{"model": "sound classifier", "hop_length": 160, "spec_augment": false, "activation": "hardswish", "widths": [192, 192, 192], "mixing": "mixup", "grad_clip": 1.0, "weight_decay": 0.2}
Rows from block 6, named by matrix and row number. Each number is 128 + 24 x the weight over its row's rms, rounded and kept within 0 to 255. All counts start at 0.
# convs0: expand pointwise conv (model.blocks.6.convs.0.weight, 768x192x1), inputs 64-127
convs0.449 [144 106 157 123 116 176 102  99 124 120 122 174 141 129 101 141 158 131 123 107 154 117  90 120 137 112 126 149 117  74 100 155 125 110 139 131 153 133  78 114  96  96 174 120  87 121 124 116 124 121 138 114 113 130 128 118 167 121 137  93 125 111  94 158]
convs0.450 [ 62 139 136 110 143 112 116 133 128 177 102 103  78 151 132 133 127 104  86 162 124 143 120 122 161 105 141 157  79 117 113 143 103  70 117  93 171 180  96 130 124 120 134  51 106 148 193 109 147 131 145 122 113  79 163 155 113 121 121 120 118 138 105 120]
convs0.451 [142 159 102 176  77  91 155 144 103  85 149 108 175 132 100 130 150 137 135 137 127 126 129 154 154 137  70 122 102 137 166 117 124 144 146 141 156 171 132 114 155 126  89 151 148  95 111 157 134 158 106 158 140 124  74 207 131 135 130 170 139 157 176 135]
convs0.452 [ 83 111 122 135  93 130 122 116 157 143 112 114 125 133 110 159  97 155 111 186 122 157 136  98  89 119 132 148 151 150 144 123 132 123 116 140 155 149  75 139 139 104 136  90 124 152 145  90 116 145 126 159 137 141 151 119 115 166 128 136 115 139 127 156]
convs0.453 [115 162  95 131 182 145 139 128 133 117 155 129 127 109 118 135 152  93 111 134 114 103 128 160 137 117 148  98  99 138 102 113 168 157 103 127 125 153 106 166 128 154 113 131  96 160 145 115 132 143 146 124 142 111 152 116 135 159 143 163 150 131 116 135]
convs0.454 [109  84 138 138  66 120 126 153 110 165 139 106  94 156 140 111 131 138  72 151 113 151  98 130 163 140 108 149  84 152 163 110 100 117 123 123 148 123 126 102 130 119 121  99 141 100 141 134 140 143 125 132 140 120 124 138 125  94 124 147 116 184 178 122]
convs0.455 [116 109 121 131 131 115 143 158 125 145 130  79  86  94 120 133 113 109 130 126  88 122  74 151 110 130 123  95 124  95 148 113  93 173  99 128 153 125  64 142 123 121 122 124 107 131 150 113 108 126 135 181 142 114 118 157 143 116 154 143 125 128 103 141]
convs0.456 [131 127 114 141  88 111 140 169 142 125 154  91 157 120 155  71 119 112 119 133 136 137 129 163 148 176  85 136 143 156 172 145 126 135 149 131 116 129 146 113 130 152 122 136 171 102 104 177 116 131 129 136 123 126  77 175  95 111 118 147 119 108 162 132]
convs0.457 [125 116 126 101 116  86 111 120 122 161  77 123 126 150  95 163 139 106  95 111 143  61 126 148 134 125 129 148  76  93 137 152  90 108 101  90 138 157 105 155 113 106 143 110 131 129 158  71 157 132 176 112 105  83 171 122 138 132 152 132  69 145 107 108]
convs0.458 [ 86 103 139 100  90 169 144 116 132 118 126 128 112 124  84 127 145 107  95 118 117 105  91 118 164 144 135 143  99  82 109 133  87 129 118 108 168 145  99 130 124 101 147 112 103 116 129 108 138 135 162 132 127 106 148 137 149 101 144 114 104 120 113 167]
convs0.459 [147 174 124 146  93 123 131 147 104  93 120 115 163 138  90 119 146 136 142 129 145 123 149 125 159 169  83 153 138 113 122 126 124 141 144 138 139 147 123 132 137 114  98 123 152  94 135 191 141 143 110 127 118 120  75 192 123 106 131 126 145 152 173 153]
convs0.460 [110 127 140  90 154 120 103 118 115 160 108 140 104 147 105 125 108  98 129 118 143 101 123 121 166 130 133 142  74  74 165 167  45 124 130  59 173 143 128 123 104 117 132  99 148 116 125 125 152 137 111  99  99  38 121 178 106  99 126 106 116 108 121 110]
convs0.461 [151 114 169 103  83 126  84 136 160 149 133 149 135 145 175 118  99 157 125 105 145 164 109 101 121 143 150 157 167 125 137 139 126 101 148 107 116  97 123 107 109 132 138 129 125 135 130 135 172 108 117 117 134 121 137 120 139 111 121 108 150 119 168 125]
convs0.462 [126 135  91  85 165  88 106  93 141 151 112 112  98 152 136  92  98 129 117 117 140 121 160 111 134 108 135 126  84 107 189 146  99 139 142  79 165 129 151 125 112 143 132 127 175  99 106 116 159 130 127 133 108  65  97 150  87  92 108 118 129 106  99 128]
convs0.463 [134 103 145 177 134  90 151 146 115 138 104  76 124 102 129 145 168 155 103 116 109 176 112 149  94 125 131  99 139 143 115  53 140 125  93 164  98  98 127 106 167  92  98 103 112 158 124 125 139 159 128 148 154 159 153 124 118 138 136 151  92 159 100 125]
convs0.464 [120 124 163 104 118 131 135 138 139 156  89 123  93 114 147 153  94 142 126 121 137 124 116 154 125  93 157 122 115 102 132 141 114 140 124  92 142 105 112 155 111  55 117 118 149 152 145  94 129 115 157 127 116 122 147 109 124  90 168 103 126 112 104 117]
convs0.465 [ 99 150 124 139 143 103 139 112 119 189 136 146 104  74 145 135 120 136 121 138 119 137 145 133 118 103 206 101 115 121 101 115 143 101 129 135 128 109 136 119 149 113 137  87  87 174 132 117 121 165 159 137 153 101 181  97 134  85 115 127 132 136  99  94]
convs0.466 [156 169  87 146  97 130 126 136  92 105 181 122 168 130  74 139 158 106 138 159 136 118 154 145 166 143 106 133 110 114 142 114 142 129 161 166 135 157 111 117 149 136 112 143  99 120 156 175 132 160  85 159 132 130 118 167 131 155  96 172 152 172 152 114]
convs0.467 [ 97 152 106 138 145 114 168 111 121 150 113 112 125 131 143 153  89 146 106 138  80 137 142  82  99 130 132 126 126 125  68 137 158 102  90 155 116 132 134 148 148 133 145 163 139 171 131  78  88 115 149 148 121 105 134 102 100 144 151 145 116 111 117 140]
convs0.468 [123 173  31 139 178 103 134 122 116 118 147 112 129 101 117 128 133 102 142 159 111  92 146 132 138 102 116 126 105 102 107 130 140 161 127 126 143 170 118 153 159 165 136 166 132 153 138 129 114 141 144 133 119 107 122 137 121 153 126 151 159 130 105 142]
convs0.469 [190 110 115 124 141 139  89  83 122 125 121 140 115 120 143 119 106 168 126 100 145 119 126 105  98  66 116 114 111 150 165 156 137 159 118 123 144 114 135 134 106 125 135 185 131 135 114 128 119 108  67 110 109 129  96 131 125 130 137 130 123 117 119 112]
convs0.470 [119 136 114 130 150 100 133 120  95 118 128 121 144 140  97 133 174 112 124 142 143 153 136 143 171 158 128 116 103 135 145  92 114 139 110 133 140 150 121  96 182 131  68 109 101 122 118 195 113 169 109 118 158 124 150 133 108 153  98 162 124 173 133 130]
convs0.471 [152 165 127 115 122 145  91 131 143 141 132 172 164 132 133 156 125 134 150 126 166 128 158 121 124  87 149 145 135 132  87 146 132  94 163 108 158 124 168 139 103 113 137 124 113 159 112 137 170 119 106 107 116 133 148  64 121 126 106 112 144 157 139 145]
convs0.472 [139 140 127 138 104 125 146 194 140 107 146 100 123 130 159  85 123 110 152 134 134 136 128 159 134 152 108 141 156 148 199 114 110 147 149 127 115 120 133 148 129 148 136 128 176  95 125 168 132 127 129 142 109 114  75 155 132 105 140 126 132 127 158  83]
convs0.473 [177 105 111 116 135 135 103  82 127 123 116 138 122 123 121 132 100 140 129 118 130 110 144 121 101  81 107 117 105 135 160 136 157 147 125 119 140 104 153 128 138 132 134 183 137 113 104 126 125 105  99 107 123 129 113 117 128 135 117 118 117 102 111 124]
convs0.474 [ 96 134 132 106 125 119 125 107 114 159 123 117 142 127  79 163 172  95 119 114 142  99  98 128 176 149 148 148  41  81 118 128  89  92 132 117 158 163 123 129 110 110 149  86 105 141 155 127 143 139 171 114 139  96 171 138 141 104 151 122 106 135 118 149]
convs0.475 [ 85  88 183 137 105 127 142 123 110 142  50 122  98 156 142 126 161  99  73 141 113 106 108 105 121 146 103 142 102 132 136 124 123 110  94 110 122 150 127 134 130 121 109 136 152 115 151 114 130 115 131 102 106 121 130 138 144 143 154 114 122 125 146 147]
convs0.476 [129 163  83 129 140 138 129 130 136 100 151 122 138 141 124 116 131  61 141 136  88 103 130 112 132 124 115 123 122 133 100 123 134 135 134 121 115 135 136 171 143 174 158 176 135 153 116 116  97 125 138 144 129 114  99 115 138 152 132 159 143 118 136 108]
convs0.477 [123 114 126 159 116  99 150 142  97 151 113  26 130 123 115 147 102 149 116 112  82 128 110 163 118 141 102 122 113 104 165 114 104 147 113 154 135 121 101 150 137 100 120 126 140 116 124 125 106 137 146 193 134 131 129 136 134 115 145 154 127 139 118  99]
convs0.478 [135  68  89 123 102 126 137 103 131 166  72 130 159  91  87 176 125 157 111 138 106 132  86 122  97 104 129 125 121 114 112 121 147 124 107 150 149 117  92 146 130  82 123 133 121 134 146  80  91 135 127 157 107 129 138 122 116 157 152 134  91 139  77 147]
convs0.479 [149 137 110 107 139 142  96  85 134 113 103 134 119 130  82 124 117 129 143  95 150  81 132  99 130  69 112 139 102  94 148 160 102 135 115  85 145 117 135 151  84  90 103 138 144  96 124 124 139  90 123 103  99 118 122 160 152 118 156 123  97  79 119 121]
convs0.480 [124 149 149 128 116 108 134 131 153 158 128 102 133 105 157 159 117 132 135 118  98 157 131 132 126 113 166 128 167  99 114 122 120 152 150 114 120  96 126 111 140 117 134  75 122 172 126 110 132 154 143 137 132 123 146  82 138 100 131 109 117 124  68 172]
convs0.481 [137 138 126 112 112 132 112 136 102 176 148 142 119 138  74 133 110 118 111 113 168  95 108 131 136 117 128 159  72  71 141 158  90 104 135 109 179 115  92 125  98 115 160 119 113 129 152 132 130 118 134 117  99 101 139 126 153  80 124 109 113 154 136 101]
convs0.482 [143 141 116 129 106 112 136 124  79 127 143 123 156 143 100 129 195 142 104 132 132 123 149 149 149 145 125 125  82 134 143 108 143 105  98 132 133 149 120  98 163 120  81 103  85 121 124 169 156 166 123 125 160 115 150 171  98 163  79 161 143 154 133 134]
convs0.483 [113 165 138 115 152 138 108 133 181 182 129 123 111 113 133 141 108 127 127 136 114 158 142 103 104  96 176 131 148 118  95 114 140  99 101 118 147 123 123 162 108 118 137  69 111 176 126  93 140 154 184 143 158 122 187  76 103 124 114 135 134 140  77 122]
convs0.484 [133 143 104 154 135  96 129 133  70 149 175 118 100 142  90 143 148 144 116 148 116 131 144 128 158 138 161 124 124 153 155  68 120 151 115 143 135 139 117 117 188 119  82 121  93 119 111 183 149 175 106 134 157 159 136 158 125 142 103 194 125 181 162 115]
convs0.485 [104 141 100 144 132 108 167 138 147 133 129  73 130 133 146 137 117 114 125 175  75 121 151 169 130 153 147 106 165 136 144 119 138 190 133 142 118 160 144 163 132 150 110 106 141 136 158 130  96 128 172 151 143 138 110 144 142 169 141 150 158 123 113 163]
convs0.486 [120 111 100  96 117 123 120  61  96 169 101 159 107 143  79 120 158 131  92 104 132 107 114 105 136 118 152 129  86 101 123 142 112  84 105 114 127 117 151 108 123 125 135 117 121 120 134  95 127 136 149 116 145  77 169 113 105 111  93 112  81  94 114 145]
convs0.487 [ 82  93 107 121  94 140 129 143 122 144 115 100 137 112  93 161 112 113 113 108 105 119 109 160 168 143 140 126 139  93 112 128 102 112 131 116 139 135  90 152 139 126 153 107 117 100 149 111 114 124 188 152 127 116 152 147 136  97 172 136 105 116 131 128]
convs0.488 [118 165 117 143 127  85 148 170 125  91 134 109 146 151 131 141 142 116  98 152 121 100 131 144 135 150  91 144 139 164 134 114 144 112 137 150  98 177 124 136 125 131  70 159 171 168 146 143 139 137 112 120 118 154  96 174 126 159 109 161 145 147 150 130]
convs0.489 [138 150 140  94 177 116 107 135 140 144 128 154 112 171 177 109  68 138 149 146 157 120 160  92 121 114 150 168 147 167 158 134 162 139 138 103 132 146 163 134 126 142 122 137 153 140 105 139 135 113 127 108 123 119 107 142  95 158  90 117 167 140 143 114]
convs0.490 [155 150 141 186  84  85 145 154 115 115 143  98 166 143 105 114 140 150 148 129 122 133 125 151 134 113  80 123  99 136 172 102 125 138 134 146 137 131 136 126 160 123  88 141 163 106 117 173 131 148 100 155 106 152  91 189 128 132 137 155 137 177 169 127]
convs0.491 [134 134 139 142 148 112 138 151 140 147 148 125  73  78 129 151 108 126 144 154 120 173 135 136 129  93 183 101 113 113 143 124 108 155 113 124 148  83 130 133 151 105 114 101  96 169 136 121 133 158 144 151 140 161 141 111 155 106 148 125 127 134 122 117]
convs0.492 [132 170  73 146 148  86 162 154  90 105 153  95 145 105  90 113 133  80 134 136 108 114 135 132 155 161 108 101  92 135 116 117 143 141 138 152 136 188 131 132 156 153  99 125 125 123 147 144 133 147 123 145 144 112 108 154 127 124 101 134 123 146 128 171]
convs0.493 [149 113 138 164  40  79 144 160 107 142 131  82 149 103 110 130 140 159 127 126 125 154 123 143 128 132 108 125 127 135 213 103 122 127 144 153 145 119 138 120 165 105 118 100 129 116 124 144 132 160 122 155 127 130  98 149 127 111 115 146 119 172 142 106]
convs0.494 [137 158 120 168 155 129 125 144 118 138 132 121 109 114 175 165 111 153 117 140 123 127 118 159  87  81 139  90 141 174 128 111 161 150 115 147 127 119 117 159 146 130 122 149 123 169 132 119 126 143 130 164 137 182  99 106 148 166 110 145 138 152 126  44]
convs0.495 [160 195 145 136 135 157 103  93 139 130 103 165 130 157 148 170  55 160 178 142 142 117 178  89 104 114 136 136 132 137 123 148 146 128 165  96 126 155 161 137 124 109 124 104 124 170 111 129 158 125 115 101 125 139 119 147 144 175 122 117 186 150 120  95]
convs0.496 [144 144 126 151  84 107 132 156 137 124 149 104 159 111 115 146 129 151 157 131 142 122 111 144 128 142  91 126 130 117 167 133 103 154 167 124 144 139 117 141 128 101 123 149 150 104 134 173 120 126 115 139 119 130  55 165 148 103 124 132 131 129 137 101]
convs0.497 [120 112 108 137 134 134 145 102  77  97 155 144 106 101 124 105 142 107 115 135 118 124 153 140 155 137 130  98 116 143 114 104 155 128  91 135 110 129 151  77 149 138  96 153 125 150  80 142 110 155 123 129 166 129 130 118  71 167 106 137 111 112 118 150]
convs0.498 [137 102 128 113  97  85 134 133 120 142 129 110 123 105 122 112 135 124 124  98 140 140 109 124 120 113  97 142  93  92 142 135 122  96 115 103 124 107 120 119 128 110 138 127 173 137 128 147  88 122 122 123 116 124 120 187 131  51 153 112 112 127 151 154]
convs0.499 [164 140 137 155 146 111 136 159 151 108 104 108 102 135 174 109 100 173 138 109 147 107 154 107  68 115  87 139 154 176 158 121 157 127 121 133  88 103 152 127 132 127 110 177 189 127 121 159 155 136  79 126 150 181  80 129 112 155 147 109 128 137 146 147]
convs0.500 [136 115 133 119  88 116  96 124 114 115 133 132 157 139  69 151 154 122 135 137 178  99 115 175 143 149 133 171  71  95 131 127 101 108 154  74 177 144 101 121 100 119 120 121 116 105 119 121 192 135 130  94 112 120 148 140 144 103 153 133 113 140 155 127]
convs0.501 [144 142 144 171 109  88 141 170 124 146 108  75 156 104 131 136 129 142 111 140 110 140 122 110 100 117  79 151  94 125 139 119 127 111 108 133 138 135 111 111 156  89 113 123 160 129 133 129 123 111 108 162 137 138 105 194 133 108 145 124 103 142 121 133]
convs0.502 [107 135 115 117 105 104 120 168 138 105 131  85 116 197 149 114 102 129 116 152 151 126 161  97 141 169  82 159 143 144 162 126 110 138 141 140 137 154 131 159 122 139 114 118 167 106 150 168 130 104 122 146 136 138  83 189 115 132 133 131 158 141 154 132]
convs0.503 [111 143 113 142 126  84 149  96  96 156 129 131 133  97 114 162 141 116  93 125 123 132 142 128 128 134 155  87 106 105 122  93 145 110  65 143 108 128 127 126 162 116 117  99  95 152 126 118 128 159 150 137 169 107 202 111 101 135  98 124 105 153 110 118]
convs0.504 [114 158 121 105 152 111 118 117 145 127 123 113 115 178 118 131 126 120 121 128 141 115 166 143 151 120 159 136 103 131 128 162 113 132 129  85 130 182 164 166  96 122 108  81 123 140 158 138 153 127 147  86 116  85 154 140 137 152 134 116 153 165 128 136]
convs0.505 [113 117 136 153 128 119 154 120 117 139 127  70 147 115 114 159 126 153 116 116  99 123 107 145 112 100  94  99 109  98 155 121 132 152 108 148 124 117  89 154 147  86 122 139 124 117 122 127  87 116 126 211 132 149 115 151 138 136 144 134 102 149 110  80]
convs0.506 [117 110  96 137 109  95 145 156 134 148 115  84 129 130 126 159 124 133 128 139  85 157  95 146 122 146 141 121 154 141 151 125 135 130 123 150 141 130 103 143 154 117 125 126 125 140 151 109 106 150 133 222 136 137 157 123 109 154 130 150 145 154 127 103]
convs0.507 [138 146 140  92 189 141 125 124 161 140 134 148 132 116 160  78 122 143 167 105 149 121 142 136 111 145 117 129 134  94 178 155 139 156 134 106 115 125 161 136 124 178 112 153 165 112 106 121 122 100 133  90  96 124  94 142  91 134  94 107 160  64 110 144]
convs0.508 [131 117 150 124 125 115 158 173 114 158 124  90 118 135 145 133 125 151 114 151 115 138  69 158 125 147 115 132 150 124 138 117 107 146 113 139 115 127  89 121 125 119 114 110 142 139 158 124 111 122 149 139 133 104 138 128 133 148 135 135 145 140 114 117]
convs0.509 [134 110 119 148  89  83 145 186 119 121 119  65 119 129 154  97 132 133 130 112 124 116 132 130 147 148  97 111 144 143 203 119 101 158 136 134 123 100 117 130 128 122 100 130 179  50 123 157 122 121 104 133 141 125  90 154 122 109 137 153 119 144 162 118]
convs0.510 [115 124 147 154  94  80 134 141 120 149 106  87 108 145 114 141 125 171 113 142 115 198 134 101 124 125 122 133 106 141 157 109 126 127 110 144 151 127 109 114 173  91 107 105 124 132 131 130 149 146 109 162 132 159 123 148 128 151 114 179  99 188 152  99]
convs0.511 [115 153  93 153 172 104 153 130 129 148 121 137 134 101 127 153 107 138 112 127  89 115 143 110 102 108 130  93 103 101  58 120 143 125 109 134 102 132 145 144 151 122 132 132 150 174 132 104  88 155 144 150 127 138 131 119 123 142 122 136 109 123  85 136]
convs0.512 [132 153 163 138 144 134 103 118  99 124 137 157 141 149 110 160 151 134 122  94 164  51 125 149 120 110 129 154  80 108 106 148 118 119 111 100 137 120 137 112 103  82 119 139 114 122 147 128 146 121 144  78 111 110 144 146 180 102 163 125  97 137 147 122]
convs0.513 [135 107 175 143 106 116 134 148 119 150 139 108 126  88 122 150 149 146 116 131 107 175  70 135 129 136 139 132 137 104 138 111 134 123 139 127 131  90  88  98 140  88 129  98 110 151 149 110 145 137  99 149 132 140 136 108 128  90 109 143 107 145 121 128]
convs0.514 [ 64  92 126 120 109 109 153 142 117 106 132  71 115 113 122 119 146 115  95 151  80 152  96 171 134 137 116 113 138  95 142 142 108 163 116 157 138 124  72 108 130 122 127 131 140 122 141 111  75 146 138 166 175 124 128 116 104 175 132 127 134 123 105 153]
convs0.515 [120 148 112 132 127 126 129 211 140 142 160  88 124 153 163  90 144 106 132 134 133 116 124 172 153 185 104 127 161 131 197 117 128 140 137 118 108 125 115 138 123 157 119 121 145 117 125 143 105 105 131 138 114 114  68 167 118 128 135 136 153 126 150  70]
convs0.516 [166 154 104 164 117 105 134 172 118  93 136  86 164 101  97 120 124 139 137 148 111 120 152 129 149 158  52 112 109 116 161 118 141 138 151 160 107 145 128 110 157 115 112 168 138 121 134 154 117 132 115 169 140 143  74 189 122 101 138 154 130 153 150 115]
convs0.517 [162 104 157 164 144 141 143 116 114 113 108  96 133 128 161 100 137 149 110 113 128 112 169  92 117 137  95  95 122 147 118 116 167  82  89 149  41 143 174  98 140 118  84 147 153 115  95 131 123 137  81 117 148 121 123 113  96 141 138 145  87 109 110 139]
convs0.518 [108 110 152 133  97 141 117 174 143 112 143 123 115 115 144  95  95 134  98 131 129 142 126 139 125 165  99 133 180 134 166 138 104 103 140 140 122 125 117 118 112 126 135 139 157  70 112 145  99 118 130 136 150 144 106 129  98  72 137 127 114 101 172  98]
convs0.519 [135 156 155 118 132 142  90 119 161 117 144 216 112 144 162 113 136 138 159 124 228 133 160 129 118 122 137 151 129 145 130 142 148 122 161 101 137 120 169 113 101 144 125 122 133 127 115 127 156 121 103  16 111 145 115 135 140 128 122 100 152 139 132 122]
convs0.520 [108  96 117 124 119 159 133  90 138 141  86 137 128 121 116 129 106 160 117 148 122 120 145  84 104 115 141 122 106 110 121 132 127 101 106 124 132 146 139 139 154 100 132 116 134 136 109  84 127 123 123 127 127  82 154  84 110 133 111 125  76 102  92 116]
convs0.521 [125 103 110 115 129 151 124 104 140 133 134 165 152 117 139 104 105 131 167 132 136 124 113  83 126 121 104 135 124  81 138 154 110 155 154 111 141 120 126 122 100 113 148 127 144 113  98 129 109 100 121 136 108 123 113 153 133 101 152  99 119  53 134 109]
convs0.522 [145 107 128 134  25 115 133 148 128 120 152 118 151 159 125 120 119 166 131 137 146 151 106 113 132 139 103 151 130 151 161 127 136 142 141 122 139 132  87 121 150 132 127 127 124 111 154 139 153 125 104 137 139 124 110 131 141 143 113 144 149 187 162 107]
convs0.523 [110 121 130  64 156 108 107  84 184 144  89 141 121 156 143 120 119 114 133 133 165 109 126 113 151 118 136 150 122 133 106 168 130 126 138 102 132 140 153 141  80 150 146 122 126 146 161  62 131  78 146 112  77 100 138 121 128 131 132 101 161 112  87 126]
convs0.524 [143 133 131 141  65 129 120 157 121  93 181 120 165 147 142  99 161 144 130 126 148 122 136 107 163 175  75 148 127 136 141 141 127 116 143 131 115 116 127  94 120 163 127 125 136  86 135 161 146 109  91 122 123 129 104 163 132 124 115 119 139 159 174 141]
convs0.525 [ 65 129 121 119 119 118 129 153 132 150 139 135  99 155 127 126 137  84  87 165 132 127 143 139 160 148 175 122 132 128 137 138 107 127 125 116 136 171 112 153 116 139 100  89 125 127 141 140 130 139 163 119 149  98 138 119 117 122 135 129 123 131 153 141]
convs0.526 [110  84 142 126  95 127 130 145 126 144 140 101  82 134 136 151 133 123 125 201 103 167 108 121 129 151 152 101 148 134 143 105  82 162 138 139 170 128  62 141 146 113 127 109 144 144 152 123 130 118 119 165 138 132 105 135 132 161 112 142 144 131 130 145]
convs0.527 [138 161 124 119 127 153 118 109  93 140 117 181 153  95  99 134 122 121 133 109 142 112 118  99 123 124 139 130 116  50 104 151 130 144 130 115 145 124 118 111 117  97 177 131 115 150 116 143 109 121 138 112 114 124 123 152 151  96 144 121 103 104 165 129]
convs0.528 [137 107 133  92  97 127  65 126 120 134 131 142 166 129 106 142 167 110 132 129 177  97  94 162 138 112 138 165  85  87 100 141 114 121 149  81 166 127 107 114  80 101 160 126 107 138 144  87 158 104 128  83  98 108 141 102 168  95 154 102 115 131 110 119]
convs0.529 [151 148 105 131 107 140  89 126 115 101 180 130 147 105  91 131 137 125 135 131 132 123 108 143 145 125 109 133 134  89 114 119 144 157 153 161 121 147 123 143 123 131 140 166  89 132 109 118 133 130 123 145 131 133 100 149 141 123 132 157 140 135 125 107]
convs0.530 [114 175  77 117 116 121 134 159 145 145 122  83 181 140 137 166 106 120 119 143 139  89 128 191 141 146 113 147 132 120 118 132 114 160 140 123 141 164  87 170 122 135 165 140 163 138 153 123  86 120 161 152 104 122 131 112 143 153 171 140 150 139  96 138]
convs0.531 [121 141 100 125 154 105 156 118 103 130 156 137 102 138 133 119 147 112 105 140  98 129 123 147 142 135 154  98 115 128 115 109 157 116  63 144 102 143 130 147 151 125 115 127 119 124 125 133 107 154 155 126 182 125 164  97  93 146 111 137 118 130 130 165]
convs0.532 [ 85  93 112  99 108 123 127 144 132 142 125 115 120 108 103 151 115  76  91 123  98 120 101 146 154 164 139 125 124 117 107 138 115 107 123 105 150 158  92 171 113 134 147 102 133 116 142  95 119 137 207 160 139 116 156 131 130  83 153 135 101 116 125 127]
convs0.533 [139 127 109 130 106 109 156 133 113 118 140 129 126 113 125 112 140 142 104 137  87 135 154 177 164 143 162  71 136 161 123  96 110 148 118 137 127 116 147 125 160 157  74 122 131 108 114 129 130 149 118 123 164 113 133 103 103 164  91 155 126 149 138 119]
convs0.534 [114 108  86 161 120 109 114  90 131 128 109 134 118 101  72 161 140 109 113 180 109 123 134 111 107 102 143  81  93 134 123 103 147  94 107 155 165 112 101 123 179 117 121 136 115 136 112 116 149 166 114 133 126 110 144 128 112 127 103 171  74 164 118 115]
convs0.535 [ 89 136 109 100 149 154 109 107 157 114 150 145 127 132 129 155 114 111 148 151 130 128 150  88 152 121 195 117 149 152  96 131 176 133 118 133 146 123 113 166 117 156 156 115  97 174 146  63 146 134 146 138 148 117 175  72 111 153 115 139 121 131  69 149]
convs0.536 [103 119 168 132  98 131 136 128 148 150 113  83 127 109  96 146 132 132 126 141 131 140  65 155 156 120 128 130 104  87 123 130 105 139 127 131 139 145  85 145 125 109 141 125 104 144 193 117 116 125 168 148 127 115 141 143 144 103 167 123 135 146 105 143]
convs0.537 [122 124 150 149 139 110 154 172 140 151  97  88  80 119 147 128  91 146 123 141 122 146 152 112  86 123 138 103 157 140 168 117 121 115 102 125 117 111 133 136 151  83 107 147 158 126 111 144 126 131 121 144 130 218 118 153 138  75 174 139 133 132 127  90]
convs0.538 [153 145 156  86 128 166  89  73 127 119 135 209 176 135 142 130 147 131 151 122 190 124 126 123 116 128 124 147 129 120  82 133 155 117 165 114 127 124 138 104  93 127 127 110 107 163 125 120 129 101 136  65 127 136 138  97 130 159 120 108 158 135 100 155]
convs0.539 [110 167 106 134 196  96 164 121 115 175 126 102 133 101 122 158 129 136 133 115  81 121 147 157 104  97 152  91 110  96 118 112 151 136  97 143 115 122 160 131 150 129 112 126 144 189 105 108  91 141 139 171 139 116 155 128 110  93 116 146 108 103  86 126]
convs0.540 [122 157  98 126 161 120 130 152 139 115 152 108 164 141 152 128 136  77 114 123 123 101 120 136 144 146 124 114 114 122 121 136 127 135 156 128 136 177 111 176 116 186 150 172 146 141 148 119 116 121 153 138 135 101 116 127 138 161 129 135 144 132 158 117]
convs0.541 [130 120  83 130 126 114 149  88 136 153 112 133 115 145 103 149  97 144 105 193 115 157 163  68 116  90 152 116  97 154 137 108 134  77 104 172 165 142 109 110 191 116 128 120  96 162 123 122 145 154 119 162 140 122 144 138 106 132 111 170  94 171 131  91]
convs0.542 [106 183  54 140 135 120 113 153 132 117 133 131 134 139 129 158 100 117 100 169 106 129 148 118 127 137 139 140 135 127  97 127 147  97 125 145 135 184 108 155 151 149 124 126 112 180 144 105  99 151 132 135 145  94 132 129 113 168 104 141 121 138 111 124]
convs0.543 [135  78 131 162  98  85 146 112  82 127 110 104 133 133 121 112 190 149  80 102 133 136  96 135 125 143  97 120  96 120 134  89 121 103 110 152 118 111 127  43 177 131  97 116 105 114 117 126 134 165 126 112 162 111 154 130 109 150 104 130  82 163 129 134]
convs0.544 [137 152 103 145 178 108 139 128 108 135 137 127 110 129 143 117 129 154 101 134 129 146 167 103 123 118 138 112 109 123 130 112 159 112  88 139 123 140 171 115 148 134 107 142 147 140  76 136 145 145 122 142 152 146 152 133  74 133  88 133 108 136 115 151]
convs0.545 [109 145 120 136 166 112 128 144 102 172 112 130  85 116 119 149  85 141  96 145 115 126 162 100 103  95 146 106 119 136 137 145 130 102  99 124 147 129 134 122 148  98 123 118 152 161 120 119 107 151 116 126 141 152 161 134 108 109 121 154  74 138  98 135]
convs0.546 [137 153  78 183 171 106 147 162 112  90 146 106 157 122 128 133 150  89 121 139 119 115 142 170 136 147 129 126 142 142 128 107 143 152 122 166  84 169 110 137 152 162 105 153 116 158 137 134 108 156 150 141 146 153 109 148 116 141 128 176 153 123 168 139]
convs0.547 [ 66 125 101 105 109 117 144 145 126 136 153 126  70 133 132 107 124  63  73 167 107 126 141 142 164 165 166 131 115 132 134 136 128 125 126 117 134 169 137 142 117 142 126  88 124 118 155 148 124 122 147 121 146 108 140 121 124 131 131 135 114 135 169 154]
convs0.548 [109 136 107 129 124 133 143 190 148 115 155  89 145 126 170  96 142 105 130 132 122 128 118 170 131 199  89 130 150 130 187 139 101 166 138 129 113 115 131 125 132 168 116 137 139  93 125 157 120 111 124 125 128 117  71 160 127 118 115 136 144 131 159  86]
convs0.549 [123 140 118 151 124  95 157 137 127 151 111  36 125 119 114 151 118 133 114 124  57 126 103 151 115 125  98 107 121 122 170 113 114 161 121 141 132 121 115 155 150 118 125 134 136 115 135 125 102 147 140 238 134 131 110 142 142 112 139 143 130 135 135  85]
convs0.550 [100 139 106 161 164 109 169 148 147 111 140  95  98  70 127 110 123 117 128 150  91 141 109 150 114 113 145  94 145 109 150 120 118 163  93 150 124 103 103 131 143 108 118 125 128 119 128 134 104 148 103 195 157 157 127 151 131 105 146 136 128 109 119 124]
convs0.551 [104 110 114 151 137 138 126 122 119  96 158 121  98  55 104 148 151  90 136 160  71 150 101 137 111  95 150  85 122 132 121 113 138 162  84 148 158  80  83 122 151 116 120 131 106 132 132 120 124 146 122 180 166 166 133 128 137 124 143 127 114 142 138 125]
convs0.552 [141 170 140 117 126 153  91  97 146 119 123 202 176 149 153 138 137 134 168 125 199 108 142 130 117 112 139 164 134 138  90 127 151 113 148 124 110 120 139 106 108 123 146 125 110 159 110 115 141 117 131  53 112 127 145 118 133 151 133  97 154 134 103 135]
convs0.553 [147 176 138 114 157 156  90 116 139 127 129 226 173 152 148 146 142 135 148 125 200 128 149 121 119 110 146 155 130 144 100 141 147 122 161 108 119 127 151 114 102 126 137 135 130 159 137 132 148 111 128  43 102 133 151 110 153 149 125 104 148 120 116 144]